From a checkpoint of a small masked image model: 48-pixel images, num experts 16.
Rows from block 6 of a small masked image model, named by matrix and row number. Rows with one number belong to one neuron. Each number is 128 + 24 x the weight over its row's rms, rounded and kept within 0 to 255. All counts start at 0. Numbers have three digits each.
After each neuron's rows are labels from the 100 images, of 14976, where the neuron reaches its largest size: "responds to" is what is common among them. Only what is clearly more common there than usual is listed. The data: microscope photos of single blood and bone marrow cells. In brackets: how many of the 100.
# gate: MLP gate (model.blocks.6.mlp.gate.weight, 1024x384), inputs 96-191
# fc1: MLP up (model.blocks.6.mlp.fc1.weight, 1024x384), inputs 96-191
# fc2: MLP down (model.blocks.6.mlp.fc2.weight, 384x1024, transposed), outputs 96-191

gate.452:137157166119110146102107106132114136108182124162104136087186158125089155119127144098159170107091169101142124129141098136117104142098110106115128110186120101091142128120133108119141132112088131111157153130166128121141110136123107130136118123150156141131154123112134130123167131104091147080
fc1.452:145141177103123136112103112127130129108203137165113156087166114145131170114135152137126167081099151138129138133175110141098136153103154148105124162145177108108117150123161147122141113104114121101143180092147135160107115115123116108092117116146147150120158125067147138125161129130103143114
fc2.452:138123104125164105128120119129116117183154094152127181167163116157142132103131113148098125101103126124212131087121145116089128132154108106119130142146148099121150099130119139126129116148143145082106109166104107078119154124112117149091105145142127094163136138139093144121097154116101185173
responds to: cell type: lymphocyte (68)

gate.636:137144139117116151126136142141160093065144130113139149145093126110134131121136154161173118094094128099106123134084143133178128145114141139125108134117164125155091107087110136142094144169111115148123111098130122133141122138111166114151097118121126118103115122093169132083135120114102057147
fc1.636:077146081112119168136155129134154157152160114116095094134151138096147134107122098091158118148123130110135124121113149143117112169107119145104109115042152107136134096145134144173142124140144129134141105132071096125127144158105154141125124118122110106134145140097089149141130111102137175148
fc2.636:133149152093137101132128104148110135109129088130113120126106107112145086155111093142170120160110119121115116134150159138103117110128165130122109098099123130151155073153147145038125121077140123097121102170121139100138111131134145105126130141132111178099159124129145129160125124105078198125
responds to: cell type: artefact (29)

gate.475:109139142116126137124081120128130081147150096139154131143151056152153114141126097172137143157142186117127130133132133142166110103101100135139102126086144103120134143126152159136147116126152154120133157113170122133090145128171139135147098137162098108114112164139114122103134103132080165130
fc1.475:128087100142146156133082110130133113157113125130121093132129112115127136130167089108128151117116125091108078114097126143139126096120179115141124095134117125138109119183111146102130121168138144086147146107143140117119129144146117108134143148160107084125152176129132135165137151128181159154
fc2.475:111164156124103156116118113151145101110091142113126121133091133150122119108094148110136148150165095171169103172146113143145150157175164112083109134096115145124068127123113117151100112103157093137149141158137104105134170136112092132130127081158112120099088143129132108097148098119134119128
responds to: smear: peripheral blood (86)

gate.297:127166146128090146145125124117123170103105109110137143124150145139160177087155153149169164101099131144124110074121125122128120106110164083123138173104142128145149137103123150097128147144118111151099137133111107148134152088147157129116140117157130143113146162159139170170150133119116158138
fc1.297:108145189122121120135126143143140110174110124136114117103081138144096083146173113144090117141116098120091140129086116125074144142117141184138136096112102124162114164128117150118143112122154074089196119151116154111112110132153122104127121121135155097140143117111166124088172126102123090148
fc2.297:111141105130118174153159144126104125124142134129104144110128164122105113128126135148114098151159111120140150143133143119085117124089065148115138163156128125108146131140130100203117143120145119136126168125158142126146123139143190088135120135094140126167159135133148123179115151108193098108
responds to: cell type: artefact (31)

gate.712:141099105144103127119140114118078171104190148136109127116126154073108120123125123140126147129120124133101113129154123104149082153109137145097121125117135130142159171122144144142140172117119147141103121128130145142142156137075133100098119155116114147098115128117102182089178144156156105093
fc1.712:139146106115128162142182144119096167138149137107112126141152154139115112139151102129093145115119128134112113120109106091143093132150127157141141144144101138108100141151130144146181129159148175141106121131166124116152119162142114121130117135088128136119162178142108196052154098165166097099
fc2.712:115108170099129117117118134132129143091143174147124084166109118118119162132141121081175096147112130140117114146175129143114109096135128133155125070128130129106146083143094101115175123154075126128110126149159123083128129155130074128122165125119117100142108153107160170069111112121143125101
responds to: cell type: artefact (42)

gate.84:090116129146132151126129162132127111101101182139081124097091122130140152137076128096155133087110197091091128139148146194138083105097100132131106087114110115096109169131113131145123148141100105123167120102099106130157102146125132175101122132118142113135087163125137118136133136133156097127
fc1.84:140098147151096145157139100117138147133118103126149114167125146128127078093133117081122107107173110084091098117134165127149115124135081127125116140158167140128134152180137096118153162098146123130101099136145148137108089116133114115103119147132148130139159118165100159116127112123167079084
fc2.84:128145143177115140132101128122118134113126149144130127135174116098133083162192160113142126140164098175041101142146126135135098141084119107110113100154115126157113116114140118099135134133112126143134134122107137105144149085119115113151164145109196131171083163115165120124100124135137171126
responds to: cell type: blast (25)

gate.684:155143131155117109129148104110117156120103154134135152131126123125135181139114138125148127122127123118110102132098136152129103128119147102112070152107147159127128153171111142133106159122099121122134130141157141146124179168112137152114090170108098141117132112163137120151176138136125122099
fc1.684:123110145095137134117105155161112097131146097128118127146138118138130087131126091131121112165151180139129150134140094117125149136120110151154156125157137101142102133080119092130124107129162099116110129122125113090110070121132158115108145088141144135128151115116127121150113121097119134152
fc2.684:103156088087114146157160140109155140106143116120113152119140131145118082145160090137156181130136150178084127108128133135134134152113103143110116234120132133146126131121115137132092135115102107128147121087121093167167089101109176075052103146101109099115121084126131103157159145113120086152
responds to: cell type: artefact (26)

gate.323:135134078148093129151141142162144123108182087075158147134122096142138142139120129150134159124111161137207131107143178122132172091140091156116146113099106163114058147155144109126125126099122096127132168110151112129135136131118109132117189155124123124139092126141123117159112145118166141137
fc1.323:119119130108113165123152102121149128103122113150089159132141151138103155121149158130175108153142080111085125115095108160085070178117181123088043111100128158175162132140156138123082125111146114109147150112125150133124082090155094122081125143119114131150154132126108138149144142094188135136
fc2.323:103125149127097152170111122104136129114163116124110121157089122153134142157102135153124141143126146120114121110129099149133103116121112133148103100157112119142113139096128136084117129121140051117117092128108140101110131067128099119168109093165138143113134175116127058058143126134155094100
responds to: cell type: lymphocyte (44)

gate.587:116155124102155116147137163139157098118090162145098143135148128120132180159079163142110128104088145148112137130158120124134152111139137119125119102131111135146108136143131163165094108086092176183121182121108128115126116110102069107093157141110127141146092131131174110112111130148121143116
fc1.587:126118096133083134106150077122125158108181099150133107121096122150139080137123096108134114140135101199157126134063124136134122154117141156124186140113166093116088112147127149145133165124166105120116143136139150127131112153145132151144140118111153100115158118137095149155160106149099114152
fc2.587:118129089123140146127115110164127145149130141116156165096119127116129139105125160134133112155150151133084131104135146151117188112134133130135123133140146148111136110093137139117163147131085115117070142159128123119159133115123094081161167118132131126148121131109109147097113089149159111113
responds to: cell type: erythroblast (96)

gate.362:093102160118082122133147125161118127151160121114079139126099157176096145093117152121176125116155114143081135111134074132116149145139124115125137125124114146132140070153130148096137135168098121118168119105071115120138152141139141118118145143148131139139122138119148100116107130186135126116
fc1.362:100149138136094105145136142146114104175140137164122111131143138146136104111121153102098111145158110084106135100112086102114136123139120153101113109122116141101190078161137141115123115139124152078158119122075128135114145138131159136156115137115138150109113125121112085141117129162134103131
fc2.362:134132165156145125123113126158113123141117126158088115136116147118128097132158122085102123123094126140112145101151086164128141143126143158137121161129135125172103136135125168174127152121113139154162142105126133138123102126117091138116118158103132125126106105156164121126084139134108133111
responds to: cell type: erythroblast (42)

gate.336:092148140157138144134159078156154127119113104157164149124046150123121121144158139125120134141149078108156101093142105123154096098108123104129090135144124168142113172123133105122143155137133163134100162124112139141149129145102130159140123141087112138056108100078099105126138108172156157114
fc1.336:118103139122142115126078145167117086153118195107089106128144109134157159077078138150086114120109109108079148134111154141123122121124164159146186144079111117117110124183156114175147128115129093167137072130112123106109111133122146112115142144124148143148142148167123113130115160102136125161
fc2.336:120111117189128119141102098139129167116124161167155123128139137153149117172090139128119140137137126166148132153111127123148076139142115086152133094124097154153145122099113124113110110142126129126115120071129150138133179129103168128096156156105153156165059156133124108139118137139147120118
responds to: cell type: lymphocyte (80); smear: peripheral blood (56)

gate.400:136124162140124126137130119133110150123115125123085121128131138142105130166117133172099112099137118136095122132134142132142098176086131136147139103149106112134139110141091154144078123135140115148116155125125097163146113113101096089197125104107092142147103121135146189120164139130146095145
fc1.400:157117127109110119121122133111126122142095164146090124132152125148135106137140138149105124092104124134100129133128159130145095172091125107170125112125119110148110124125115162151095107129152106150108139116142120127148146130120099143160118090102097138148091141132130155120181177135113105143
fc2.400:107132130088150109133106108143158123098117094106123144111114145089118126114130109141117141116075118140088137098120109140118130100130112130133139172137164122122122150111140120124109157144112119145150122111121114158099074065138120147140144122127133115124111105137139108075186153150133150098
responds to: cell type: segmented neutrophil (65)

gate.519:134127092180100122118146192123126128145129165138086115106131150129127111150099142160129124183104145167214112128172169080109161113131131093168124137145097098111165117095172119131118096121130124156096127144117106121074111131133131096102108141152152137125120130097064087172141149139133117128
fc1.519:103167121107121123138120120193165137152125139139130137103166094103173162110147148086128163116136096113120140161192161163121139120097108166128155117100109128130111136101115187123131138146111096128105119106131151130130153122144103134122128135115106180082147156131158158116151133099112161116
fc2.519:144113124142165088144109160131114141154088142117206125132150112120100116127133152122104130073126121172131169112131129087150127127158107163112103120118142083144166148146103174161128089150110133139150065133122116129111128134111131158106138137148143099138110146152128115133132127148164108139
responds to: cell type: blast (28)

gate.667:117114103139140111128137092146163090075134143132108088131108176172101097107092137130134107138124122058119114120126124103081135084136168097167115139118090143132116156105113137106123111151126132110103064115095130141175121159109182136126088129146131166096134164110118137124152147135115100167
fc1.667:156138116138125141138158094111101147150126135135169148150094143172101118123142119106064090140123126089168102162169117110163142138071136168118138135165106117109080100128119098138141094117045151108150125158163124117148158149157130086148108158101149096139155162141172134069111103130102122132
fc2.667:138114104167125133111143111120114126120117137149122102122090122157124141131101130142151118146168131126177168132127149074164130123123110107142128108148158140163147095108137111113130147098153139176133154129132147147119074108135111120125139152178107145114198128111141151096145149143147122146
responds to: cell type: lymphocyte (37)

gate.103:148139129100139113122170110097119138135115123150156123095101075161151100157115141100115122152141159147135122118103121081142162123175128107128156153143111108086111144144132111136145121149141128113143108155113151169146164147146090100108109107182095119131122161141138166128141134147137134186
fc1.103:116149167108145091163209162137116141124116136103115094135154136120108162082108131100151162116120153143131161116173168134146096094145119123117164155108126114174143139153140118082137094157137119132103140076079129131114115108102132143108139083108142054133115135124116154136141141103155129119
fc2.103:124126117095103089139160080144128111118117098101089129149105137127132150108053128121138124142128109123157114129126121123174126117107107160127134148139096114146124176168111118133139122105110108099150117098121138149111170105142102092097092123115158125125142098131123074122088176115094064092
responds to: smear: peripheral blood (76); cell type: lymphocyte (72)

gate.113:104137116148096130147143084127096118082171138103122135118101119114120165071131131122129137155123177159121079148124115134149065098144135111098119089116130157103155116123136140126149149105114120134092158104126117100099116152151173162160143116123144137120108143092115112137116125127154132097
fc1.113:089133107138157162130133130154131134138140104162151157110118092126186156155123100144137096110139120141125122128122135124115149119125138103141138146117142091178138148102144119112121138128098155135182079104104135157194142131110146104120101146116146134159117125130159070129144124140121113092
fc2.113:143142062158125123138184135137142107120143151132105170114149139127069076130128134108092075125056140158102127118125138145122120117102096107095110173129139108124133114129146126113100106118060090147168132086130093143169123112103123069111109127155132131108125097152122142145125146140152149101
responds to: cell type: segmented neutrophil (67); smear: peripheral blood (61)

gate.98:164164090115104161128198145134111152136158104143136126111125091115134107107143146153142092124183160103137153137135119149105131114166120164161175140157058107155142117119149131128138076103078148096113132147138165140138187090158138133156138093109098119143125145148085139154124135130128178156
fc1.98:179148137114123117101012153125129083151112126151123148145124174158101114103167115102146146132110149108128123128170130123121101103145114080118115108121175104147142145100165142105156158144132145160083139097135093150137065188134105125136121100104115128146102123089154110122117154123113128087
fc2.98:124144131115130144141081135113132128172111122124172113127117153125175166105145119116135133099112114136120156110103071118139126129107133181136125142086132125110112131091107143133109156114164158124176139134124134122099115148165179164123127149142084136086122133159128117125117066124127095147
responds to: cell type: artefact (35)

gate.176:109142137135161161170153156151137100142122140099140148129143110124131131134111089133092103089101155099152164125155088136118138134097132132139096085146093121132142137112194165112182125084119166091057101144116104112100110148147126129110125137124162123116115145153172119124150139139115113154
fc1.176:109121159120142098114109174077083138133160140138125126116067108134187150108153111157163152161139155169169118106098115110080095122151110148124137138115157119167135129126129118156092135136115078123181153124136120124134146139148139142123127127130147102105157116116125158100164109131137156115
fc2.176:101126115088141175146108082151134122115168112153150194148107128129111094151171113150080113122128142069168114102102130128146149142149138128127123164134163155092105088132157121133177137090171112097107119182133096118102137145117148112149124108137128128149078112109100170098102122131149116131
responds to: cell type: erythroblast (86)

gate.180:158155119157165146143149070142133140114105110143170139110150143114133140136132111091142142151156123135123111169136130157123110082117116136138150144122123161128144154107158115124131132118123151106136159113133175082096134071083159117112128128157168119152142122114154143106149143114112158083
fc1.180:153167119125153117144101111165127182149120134103185102131149153107161151084138105126117109061150154139148106194131127179137105080120124115085128110129126130106143154127137092120120126124140125129168107106110136099149130130133153104141106175136155174147098107139126131097123146136120095104
fc2.180:109119108142144163121095139134113141145145153161140108096108138084167137196141127107112118120130130088170124161121134115100137148104105133111123133170129068116117147125112150091123123126108155129125127104111131138148139124142152105150086143112126118098125157129146158154130111106173184116
responds to: cell type: promyelocyte (42)

gate.589:129098109088104138128131116148139133129156116156135112113083191152119143151145130101196135109170116116142080119137076167152140082110134113136113106185145148168146171139141135125153126140130116126122140150103127138109140125180157117139149131152135143115099140112189133117134148140117178111
fc1.589:114137150117101138117100158150134097121130115115102130146110153172142157137089155094135075149087081189102102120134124172121130117129093142119151109123130137125091095144180112164133154084168160139115151121122178135172097116149145137127117136094133139134153098095141058134123153155142077151
fc2.589:145124121111123079120084140147130141116131162149116135105147107155128107140162139105124153101147158035115092147142122116129124072119157070135147140106134127124098141147121123074100127131120134120151125121159134128149113137136089146137113096140133165102146089125126145130142123141123096114
responds to: cell type: segmented neutrophil (55); smear: peripheral blood (50)

gate.733:082129144156127111112098146092086159098139165131126139122114165107141127138086107109117127162133143140156105138153114137139111135137141155142122096124148087147114148121161100171149171145132151093176105085151119149095117119133127173169125115123148170127125174137097140099135112111146168096
fc1.733:152139150083089143113174115140177134128137092131129129118130086101168140139175128135109137105141140142141111138154126089091119110157107101135139114127135124094138128107177138136097109138136095122116103165145141087149171144095128076082134113135105094147139104136145115159124119137129107124
fc2.733:118127102135110121119160119147133138135130117104129132127173123117114122096142107140161160101150149109110104128087109099114159125163111125093106130106166157146139160078138143122173141074108125105061152160122141120096132123136119102129105139121128100121130131114097149106116118139101097149
responds to: cell type: segmented neutrophil (91)

gate.59:121099167116091136099103135122130134108184143151139140143127104075155181138154162114135155130127112132169138119159154120142145144132143124104154135178179154117131115132120124131122125101126134144185173086111123090167102116139113124125115134180133141130139141103129125115156139078115112099
fc1.59:128152105110164161166141121133147105145108101128114129139106092156155091147148132145111152160182076118086136145113117128082143135136106142132119103099120111135114128117163142131085104096122133156127116149118130151093134171138105119106163137112142110140140108131132086154122113105116136137
fc2.59:119131123140125140137149162126109133118130132088136143130115137117113148172147119100148114139166113179105108126134154143122172124092138122110146097126132147169136142179093115092122127132142143124123130134114134158149089110118137129141154123112116137095138138145129123158143120124145104100
responds to: smear: peripheral blood (76); cell type: lymphocyte (55)

gate.705:139119114107127157127117136128120109123127176144130113151108142109130113176109132147177104111145087112131144165078116120175133139110107135153112109129121142131135146111140126123136169130163156187152117108131128129143122153127102130124158137126142152099113117133137156139148139143141154168
fc1.705:119118115134117142132083130161090155140114092130136090117174148118133104124146162146149147130137110156090150133136109175189131120127124165104098131105119122091094172112116115145086148102134150138164145146140143122098092127080147143160136111073077135113133119124114153120146131149132131164
fc2.705:134137129134159108100133116158120112152123232113139087100058136109140163144112101128129168126115153129163136124151130146110132099096161127148142130139108141149144149110076125093126116126149139121092107093111105171134126140118130179098110151131121141088107110118176139097145160152134116126
responds to: cell type: promyelocyte (30)

gate.461:151159138080147116125153162095093116098139118139079146103115142100121127147169119105146102120119105129094129148138133152115165135118141166131121122182140140115116195142112122153157122129117130142099158150139158118145086150099097144120100134114130135149116115103112110121115117104175133154
fc1.461:159097129141134116120103096156141168108128146134113111142155102133090116137043121143136155148119117119121140082145147119103099152129095099111115128109124119133120126126140116118129121133151124098135122075119144182108164106138138144106162130127129098147117146112143124121144148150096099137
fc2.461:120142143148120093139140138172145116150110117172120155099131148113129145146138102153101142128117137132088094127114110147146170141158140135098124116093145169133096122104135117112092097111152123079122167133147109172083096076134099126094183111107077119119118136139096109082127104155135129106
responds to: cell type: promyelocyte (33)

gate.214:144093149130117139126138147146146152146167143143128124131113158121125116157147132116121101141142083143161124104137121127089125197166090118118141150116118101140129098111104155101132143146152096164178134114172130131107147144114163164092170102158133138120128131138128122116161140101146142151
fc1.214:137108150127094134145127096147168140168142140122134087086138120143108199153120117134129149122150088093164118106113124126102136162142171127133143128115135126079124143137106127148178144137145103176133128076124148180145139142111103140102134126167166145177116146146125135099146113115128122163
fc2.214:143125115167145133144158122187126123114165122153122118093089150118117106121116117159114119123154138115177125094132098063156064110140091106093132131123141137127142096209150113110106143135133116154114161127116093121130115103124161094163126113157106120134187151155137119092105082130112123107
responds to: cell type: promyelocyte (45)

gate.574:118120159129182112134139110107143133152104090178134124162087142132141122100117154101143114158100097083122156140141117093139152176137156084045121110132083135144142143100138112119120118097128157154154148164105122110121143151121118114129133106175065154088163133118135144195114115104145096141
fc1.574:104108113057138105091171109104108168125129135143097130140086116141116139132121119104123126118108142126120114126108127133155140126186136111116101108124116096113131120114145112149106138166116104105134109104131157125097140134158110151134132099160139156120122159118096100121133130083121101144
fc2.574:137145165109121121110147151138145132145120157148112091099194130143128110104150121150130125125083154098088111082162153119128091135095040127127129120120173149121127121101102135105112152141138128111128143096130167092131163154161127177153102144083117145131136147129144156106163195116091169121
responds to: cell type: segmented neutrophil (65); smear: peripheral blood (48)

gate.138:134144120122151112168137125126123132165139141114151096144093108142069125084132064137113128114112176151113145149120085146125148149134084142108136102100128112123129096168160135139116105086118104126134122126137120149143114121143150131145120107202156052146145142153165130124122135152124134098
fc1.138:106124076097163128127128111138117126158090135106129157138140102162139144117154125145175191149127109115164131122090100150086114118143112142141101138133123153148114068162102144137128136112113101133106116136100101140107106111093116108101154130145150109122130162099148115140140147132132140096
fc2.138:160156135117141128126131120134111139127110168135110165124169147101091172100135103155121115121161104116055083110121150132113100154137159159154145118113121090105138140131105111073134177133142139134136162118119129131124108177147156128172103115149127133115114151122141172162132181115185148117
responds to: cell type: segmented neutrophil (88)

gate.592:076119104102125082098128133121109140101100143143138116176101110133123100123170111140136123144071153159139139110110125165155141113105141116146141072098095155135129154198137127126137133141139112155137146140137131148094137124133179175147141105105133150167153135117112141114139143131176115117
fc1.592:160126138154158167138124105144161116111134101120110157142198153137130155117104204096140143112172099138112110146156121119133130126136106131125097158160154115081088147069134138111150115157118112116130091093090122093113077116101111121097116109153131145114081152145122108147115103117113144120
fc2.592:135126128142127111137159097124149129135124153147155109126162127116131110175100143113123145142093161083191143096127159102134111118178102120120116169132169140144126099121134098149125129120131136113119141066114142098121169108102064124115070129135147125128090121108119122120092108136093097071
responds to: cell type: segmented neutrophil (75)

gate.413:151162070126163114137179141162118126134110124097137162149137106159124097157082124106133124126091145151125113117129137120131134113131128105164143104100195122094136122111156129123117125076130106135173156099123154133163120112106129107102099132079105152084173144157174131130087123177150115129
fc1.413:136135181179091163146078105092118115102136164158130126116111161090145129128155148127085111144124147144115128131132106152111127184100153175140120121133120125100160119119103145111154142161183130106112104111110076144137152166123131144108126152188120104119123145139108141116145121104121101132
fc2.413:133107136065151109151110131103162133130159107112152123146099135116124124121107114125114107138155108136155128100134126095146146127097065138117118090131176137151118166124134103130121145149138131166098142114101143135119096113125114094159115102095060132133137130112111096133082076133131133147
responds to: smear: peripheral blood (65); cell type: eosinophil (33)

gate.637:112135126114161099143131131125115091094125156127123141111078108096111140138159120158172154071136131139131098109083154090123099094147124162121110134157115137139106155076130132127158125101140133132122116163160093122103110154153133109161111131100133159145162101158084130143177131103137124158
fc1.637:121081143147157116130082119129112142130112120132108147113102174151149167180130120177153156107102148140094065162077136101094122130142138105122092134115118111138102124105163169126203133128156150171101114116123101156114147176159146133143137143130121150141126140133128131122103143132121146201
fc2.637:117086103064133099117113140107162141123137134129127067084115134107131122079175136147079109116124128108123138118140130117141123135110136113139136134102136099121125148114172134139135138137086148090111124146161104164103129126134146171117207109068124144138155169153125130058143104114082170141
responds to: cell type: blast (32)

gate.426:167132116118107117145155130151157143121112122119105176119125117147120101127124108119118114115136093152137154112126148122126118112144101107113141139162137123154153076097166115105123147172144138159182150122153166123102088114155113108094077115118138113140162088138110106109114137172127082132
fc1.426:086130174086127151117090158112106127106167159181127117159117140119131135150129164119087119108144117096109127118115113116139100172131133152149128126127120175115081185125103117185118114102117164105092106147110089154136142117161129124163182142159117115141080135130153155081138114090117157139
fc2.426:116103161155118108143169118115138103140127152105137108108109119147151159137129132132103158106140100139149153120143124106127106108139067082131137145129118099152141110121184139097142110151093104155124111140115099100142103138110134126122142167144085121137095127125116138081104149092121101109
responds to: cell type: lymphocyte (61)

gate.711:137109116147147108127147138111155148108127073162135150167144121107196144136154141125133077151150121144114134123131093118178097092121142121102135073122083129094148137181149132136108111111122116097109157129109116130124124122116109136130136102125124112117055082132139079128122164132167132114
fc1.711:143130120115104151158144135124115126115144180102127104098138130143116059110116147148118146098115127122140144147118156128109157097173109169138156146128140100137119113042137129135124151140112130121181109125149109119133172115155089095134118134105120124151160157161108179161153138053096130156
fc2.711:116130127125130127149170132151176119158139141105145117170119129118103129141085130139161116144177163158170118145145125125148131136145118119116130101138143159110142023121125101112129105115126110157153137143112116091142097131136159082107119117154091112122162120128136128113124138105140120100
responds to: cell type: artefact (26)

gate.305:147143089134198113150135126187155071069157126166127111116137130120115150091122115128103118161132142119159117144122101079108160136149105118109110136137105101132087146138152126114147121110167108080111116127111119127134129148125125117101101090129107130113129128119127162132140133131147071155
fc1.305:152129137121076141089132126070117180134138098126092149154105134146164113152094135136169142115133104135123104131098124154143159123116154121127112142121156128123128131115096162149071129132055129157167159162119115131122144101119152150156146130115147096121138110131106113120103109096109168134
fc2.305:124157144138135144109114119116127115132138152081108087130107104113145111119078162120151106132126129128129128150148115129126131133070127122164128093151158145116101142149159148124141098131129117122137160151178107091147105083115092131076131133180140108139126133119145150111131139142120124131
responds to: cell type: blast (32)

gate.557:143100120143137127148143099129091123105096158092134148135161113136100112128097137127162128167109115114099109120132128141151145155116141158119109095135108174149085160130106117161153144115121151157169130139138140106141118088118085114125164122117146139158142129138120139185070099108138156136
fc1.557:162120085131164106109162135112134124101060148107072161146125113147118127119116114082181144126125108135151116124087098161145082184144148137127132133098130128156118175127153128142166134120093130162166124138146109122123113118138120143175126140122133139153123153148132135150082115131144140138
fc2.557:150143122069143153126159106110109115130117135145115113088109135125144156070099154098131115098093136138049131154111148105127099140154136122130108134097119132124124154083127141147099131140134116158114151089133115128151116118156139078101158135140145127111144124132112161170144151115087150162
responds to: cell type: segmented neutrophil (90)

gate.253:137101130231094120128098153142121093102156120114119185135111113107144127130101110151159124103146160120160117124140175143127130089126114112115120149133145125082105119157114133115106125135148115123100144135134106110112102142079169137082140141134108152118073133159098159160102117117130127112
fc1.253:132117134110164114134188148161117081126125146122135122159107161182101161107131102132111180104109135106153130097118146145111115131131118131146118094148106129120145156106128115115125113142127141114140137128185121162128123124099110151138126157165106143136160182141175128146152145105102132159
fc2.253:155132118112154117107124152135131166131127107095102111120160140135109077134153114144136114154160099100123130105134163116146134146103092114172116114134128139098095134124111120138121119111110144106130129138154155142133127221128129146106144128127111128105091133144163118145116121135105127147
responds to: smear: peripheral blood (98)

gate.692:110131086155118160167111141129095143053129149145143127120144110104114155145142133141127154146154146090125157153076123123066119155123117137109125118121105102179159090120159120120135139117105113128154133151109164158093168120135136066193151110096117170079095123171106103141120146104139157133
fc1.692:132118145164118106177109136124108117153125141148139092107155146135128128123158101124157152141155146159085133161101118136142153095106106131134123125085133125128164148124133118136130113188152085096151145139172143107154116141128154073158123103150142131098106099138134128150126076126131129128
fc2.692:120141138106099098157101106104113143151114178100145162154127143117147119088116131165146135150103117186134108128148131109132112111111150124117134131150129164125093126144148118098124098102125142126115102136127118158143107141130094100078110144156134145124132128137113109154094159128160145166
responds to: cell type: segmented neutrophil (78); smear: peripheral blood (41)

gate.494:142168154130127162133137112119126161111098106107089143146149096139148102126123136138117114104130168152158103143130142135115189117132174154141156119139131119109141169088097090097124115121138133133126123135126122174154154128146114151084105061131115116107097107097124149122125142138125102118
fc1.494:080101167169141102090127119104122131113162140138182128112107138137084132111138089132115135148125131122111126129137153105126117139109140113147113120128120156155160130169127177151149103137129135093139108163108132114130135132124100131119142150115129075177130134128135121104168121149157175125
fc2.494:096092158186092155161117124123134154145113107158144128146131118103155145098120122122114131130117144097132121151108147141125134123175081138119158096100163109102113141174123112116088145101152166117131170111160133169114106120147139113121161156077200119139139070149145104080102119128116109119
responds to: cell type: artefact (27)

gate.288:124123094180137123091131156141137155140131109122136107114130114109151152122116148148107158122134131151097121101155064122127137105070133115142105151110088101096123113123099099118146078156102133130104113106135148105122188141118153151124131140138139131138116086166135107120124148131119119121
fc1.288:149107153059112132135160103122110143113119161140147122148143120141127145152104163128161127125098101134165137155131178106112122166122127131086122132106162114142091106118118111136170180122144120144123106157121149211124119112167132111140157132151128110165163136089114093148121139122131127093
fc2.288:146122159111154136120108151168105145166123122127114123091124089095105110133098132119121180138166119166172128113135132170147160137115143132164134175140100113177162158119165147097133168180136134163126126144116145122166116121136105144167132108106114113111109162141091098124129166121187057109
responds to: cell type: lymphocyte (42)

gate.614:107141123158117147135095113159162161124144115118155138091120115094138184117151161155115121108132111115153120095140103139114111125115156107104117143109084143188157146160070161161101129177123148095173136112111157144117132163070137118117141134164118095155114175098153104128143089106083140141
fc1.614:088174073136096142172158147135117113105134137155135118139115119134123130147116137139144129127118125134134127175111124125144123120133105124144153085127154067135072100079141098111114143133113140101139092111098115128121140141126138131133173132137145153152143175162142115123161102178141138109
fc2.614:178127151123137074163115154123089152155169106149141107124143137132122093156128125134140098124153127132113123174160094142130088164168102123092097111113117091118134115167084141035147103150172151115154074120084126155100108112101146132092105135158131125154129053101133086182080159120075154145
responds to: cell type: artefact (36)

gate.13:148166123100137165109120156143167131128095111103104102112124133116122094149115093111149156141096111121145107123099161106090094077126122131106142140098114093099105142150089156161112099142113168157158145129152106133103121139128124132112117149115129097128146174118119165142140145110113134157
fc1.13:119105097136145106126106158166122161167100117132139109126107136111099114142114110116138135148153106079161103096085169116147130107103108153167112120093116118127084159107141161130141157157156174128145149118167124161094088161166121158128123141145109147101082150095142149148152102139156150137
fc2.13:129138119088103134156108101152120094083123109114143103090156101149144082100119116161094133157165112092130105144117117119137143147087095097122070106107116101075066144100150127134085131116131149134109128117135098098093121132113070105167114076136144131118099152169166125130136114123148158101
responds to: smear: peripheral blood (97); cell type: segmented neutrophil (48)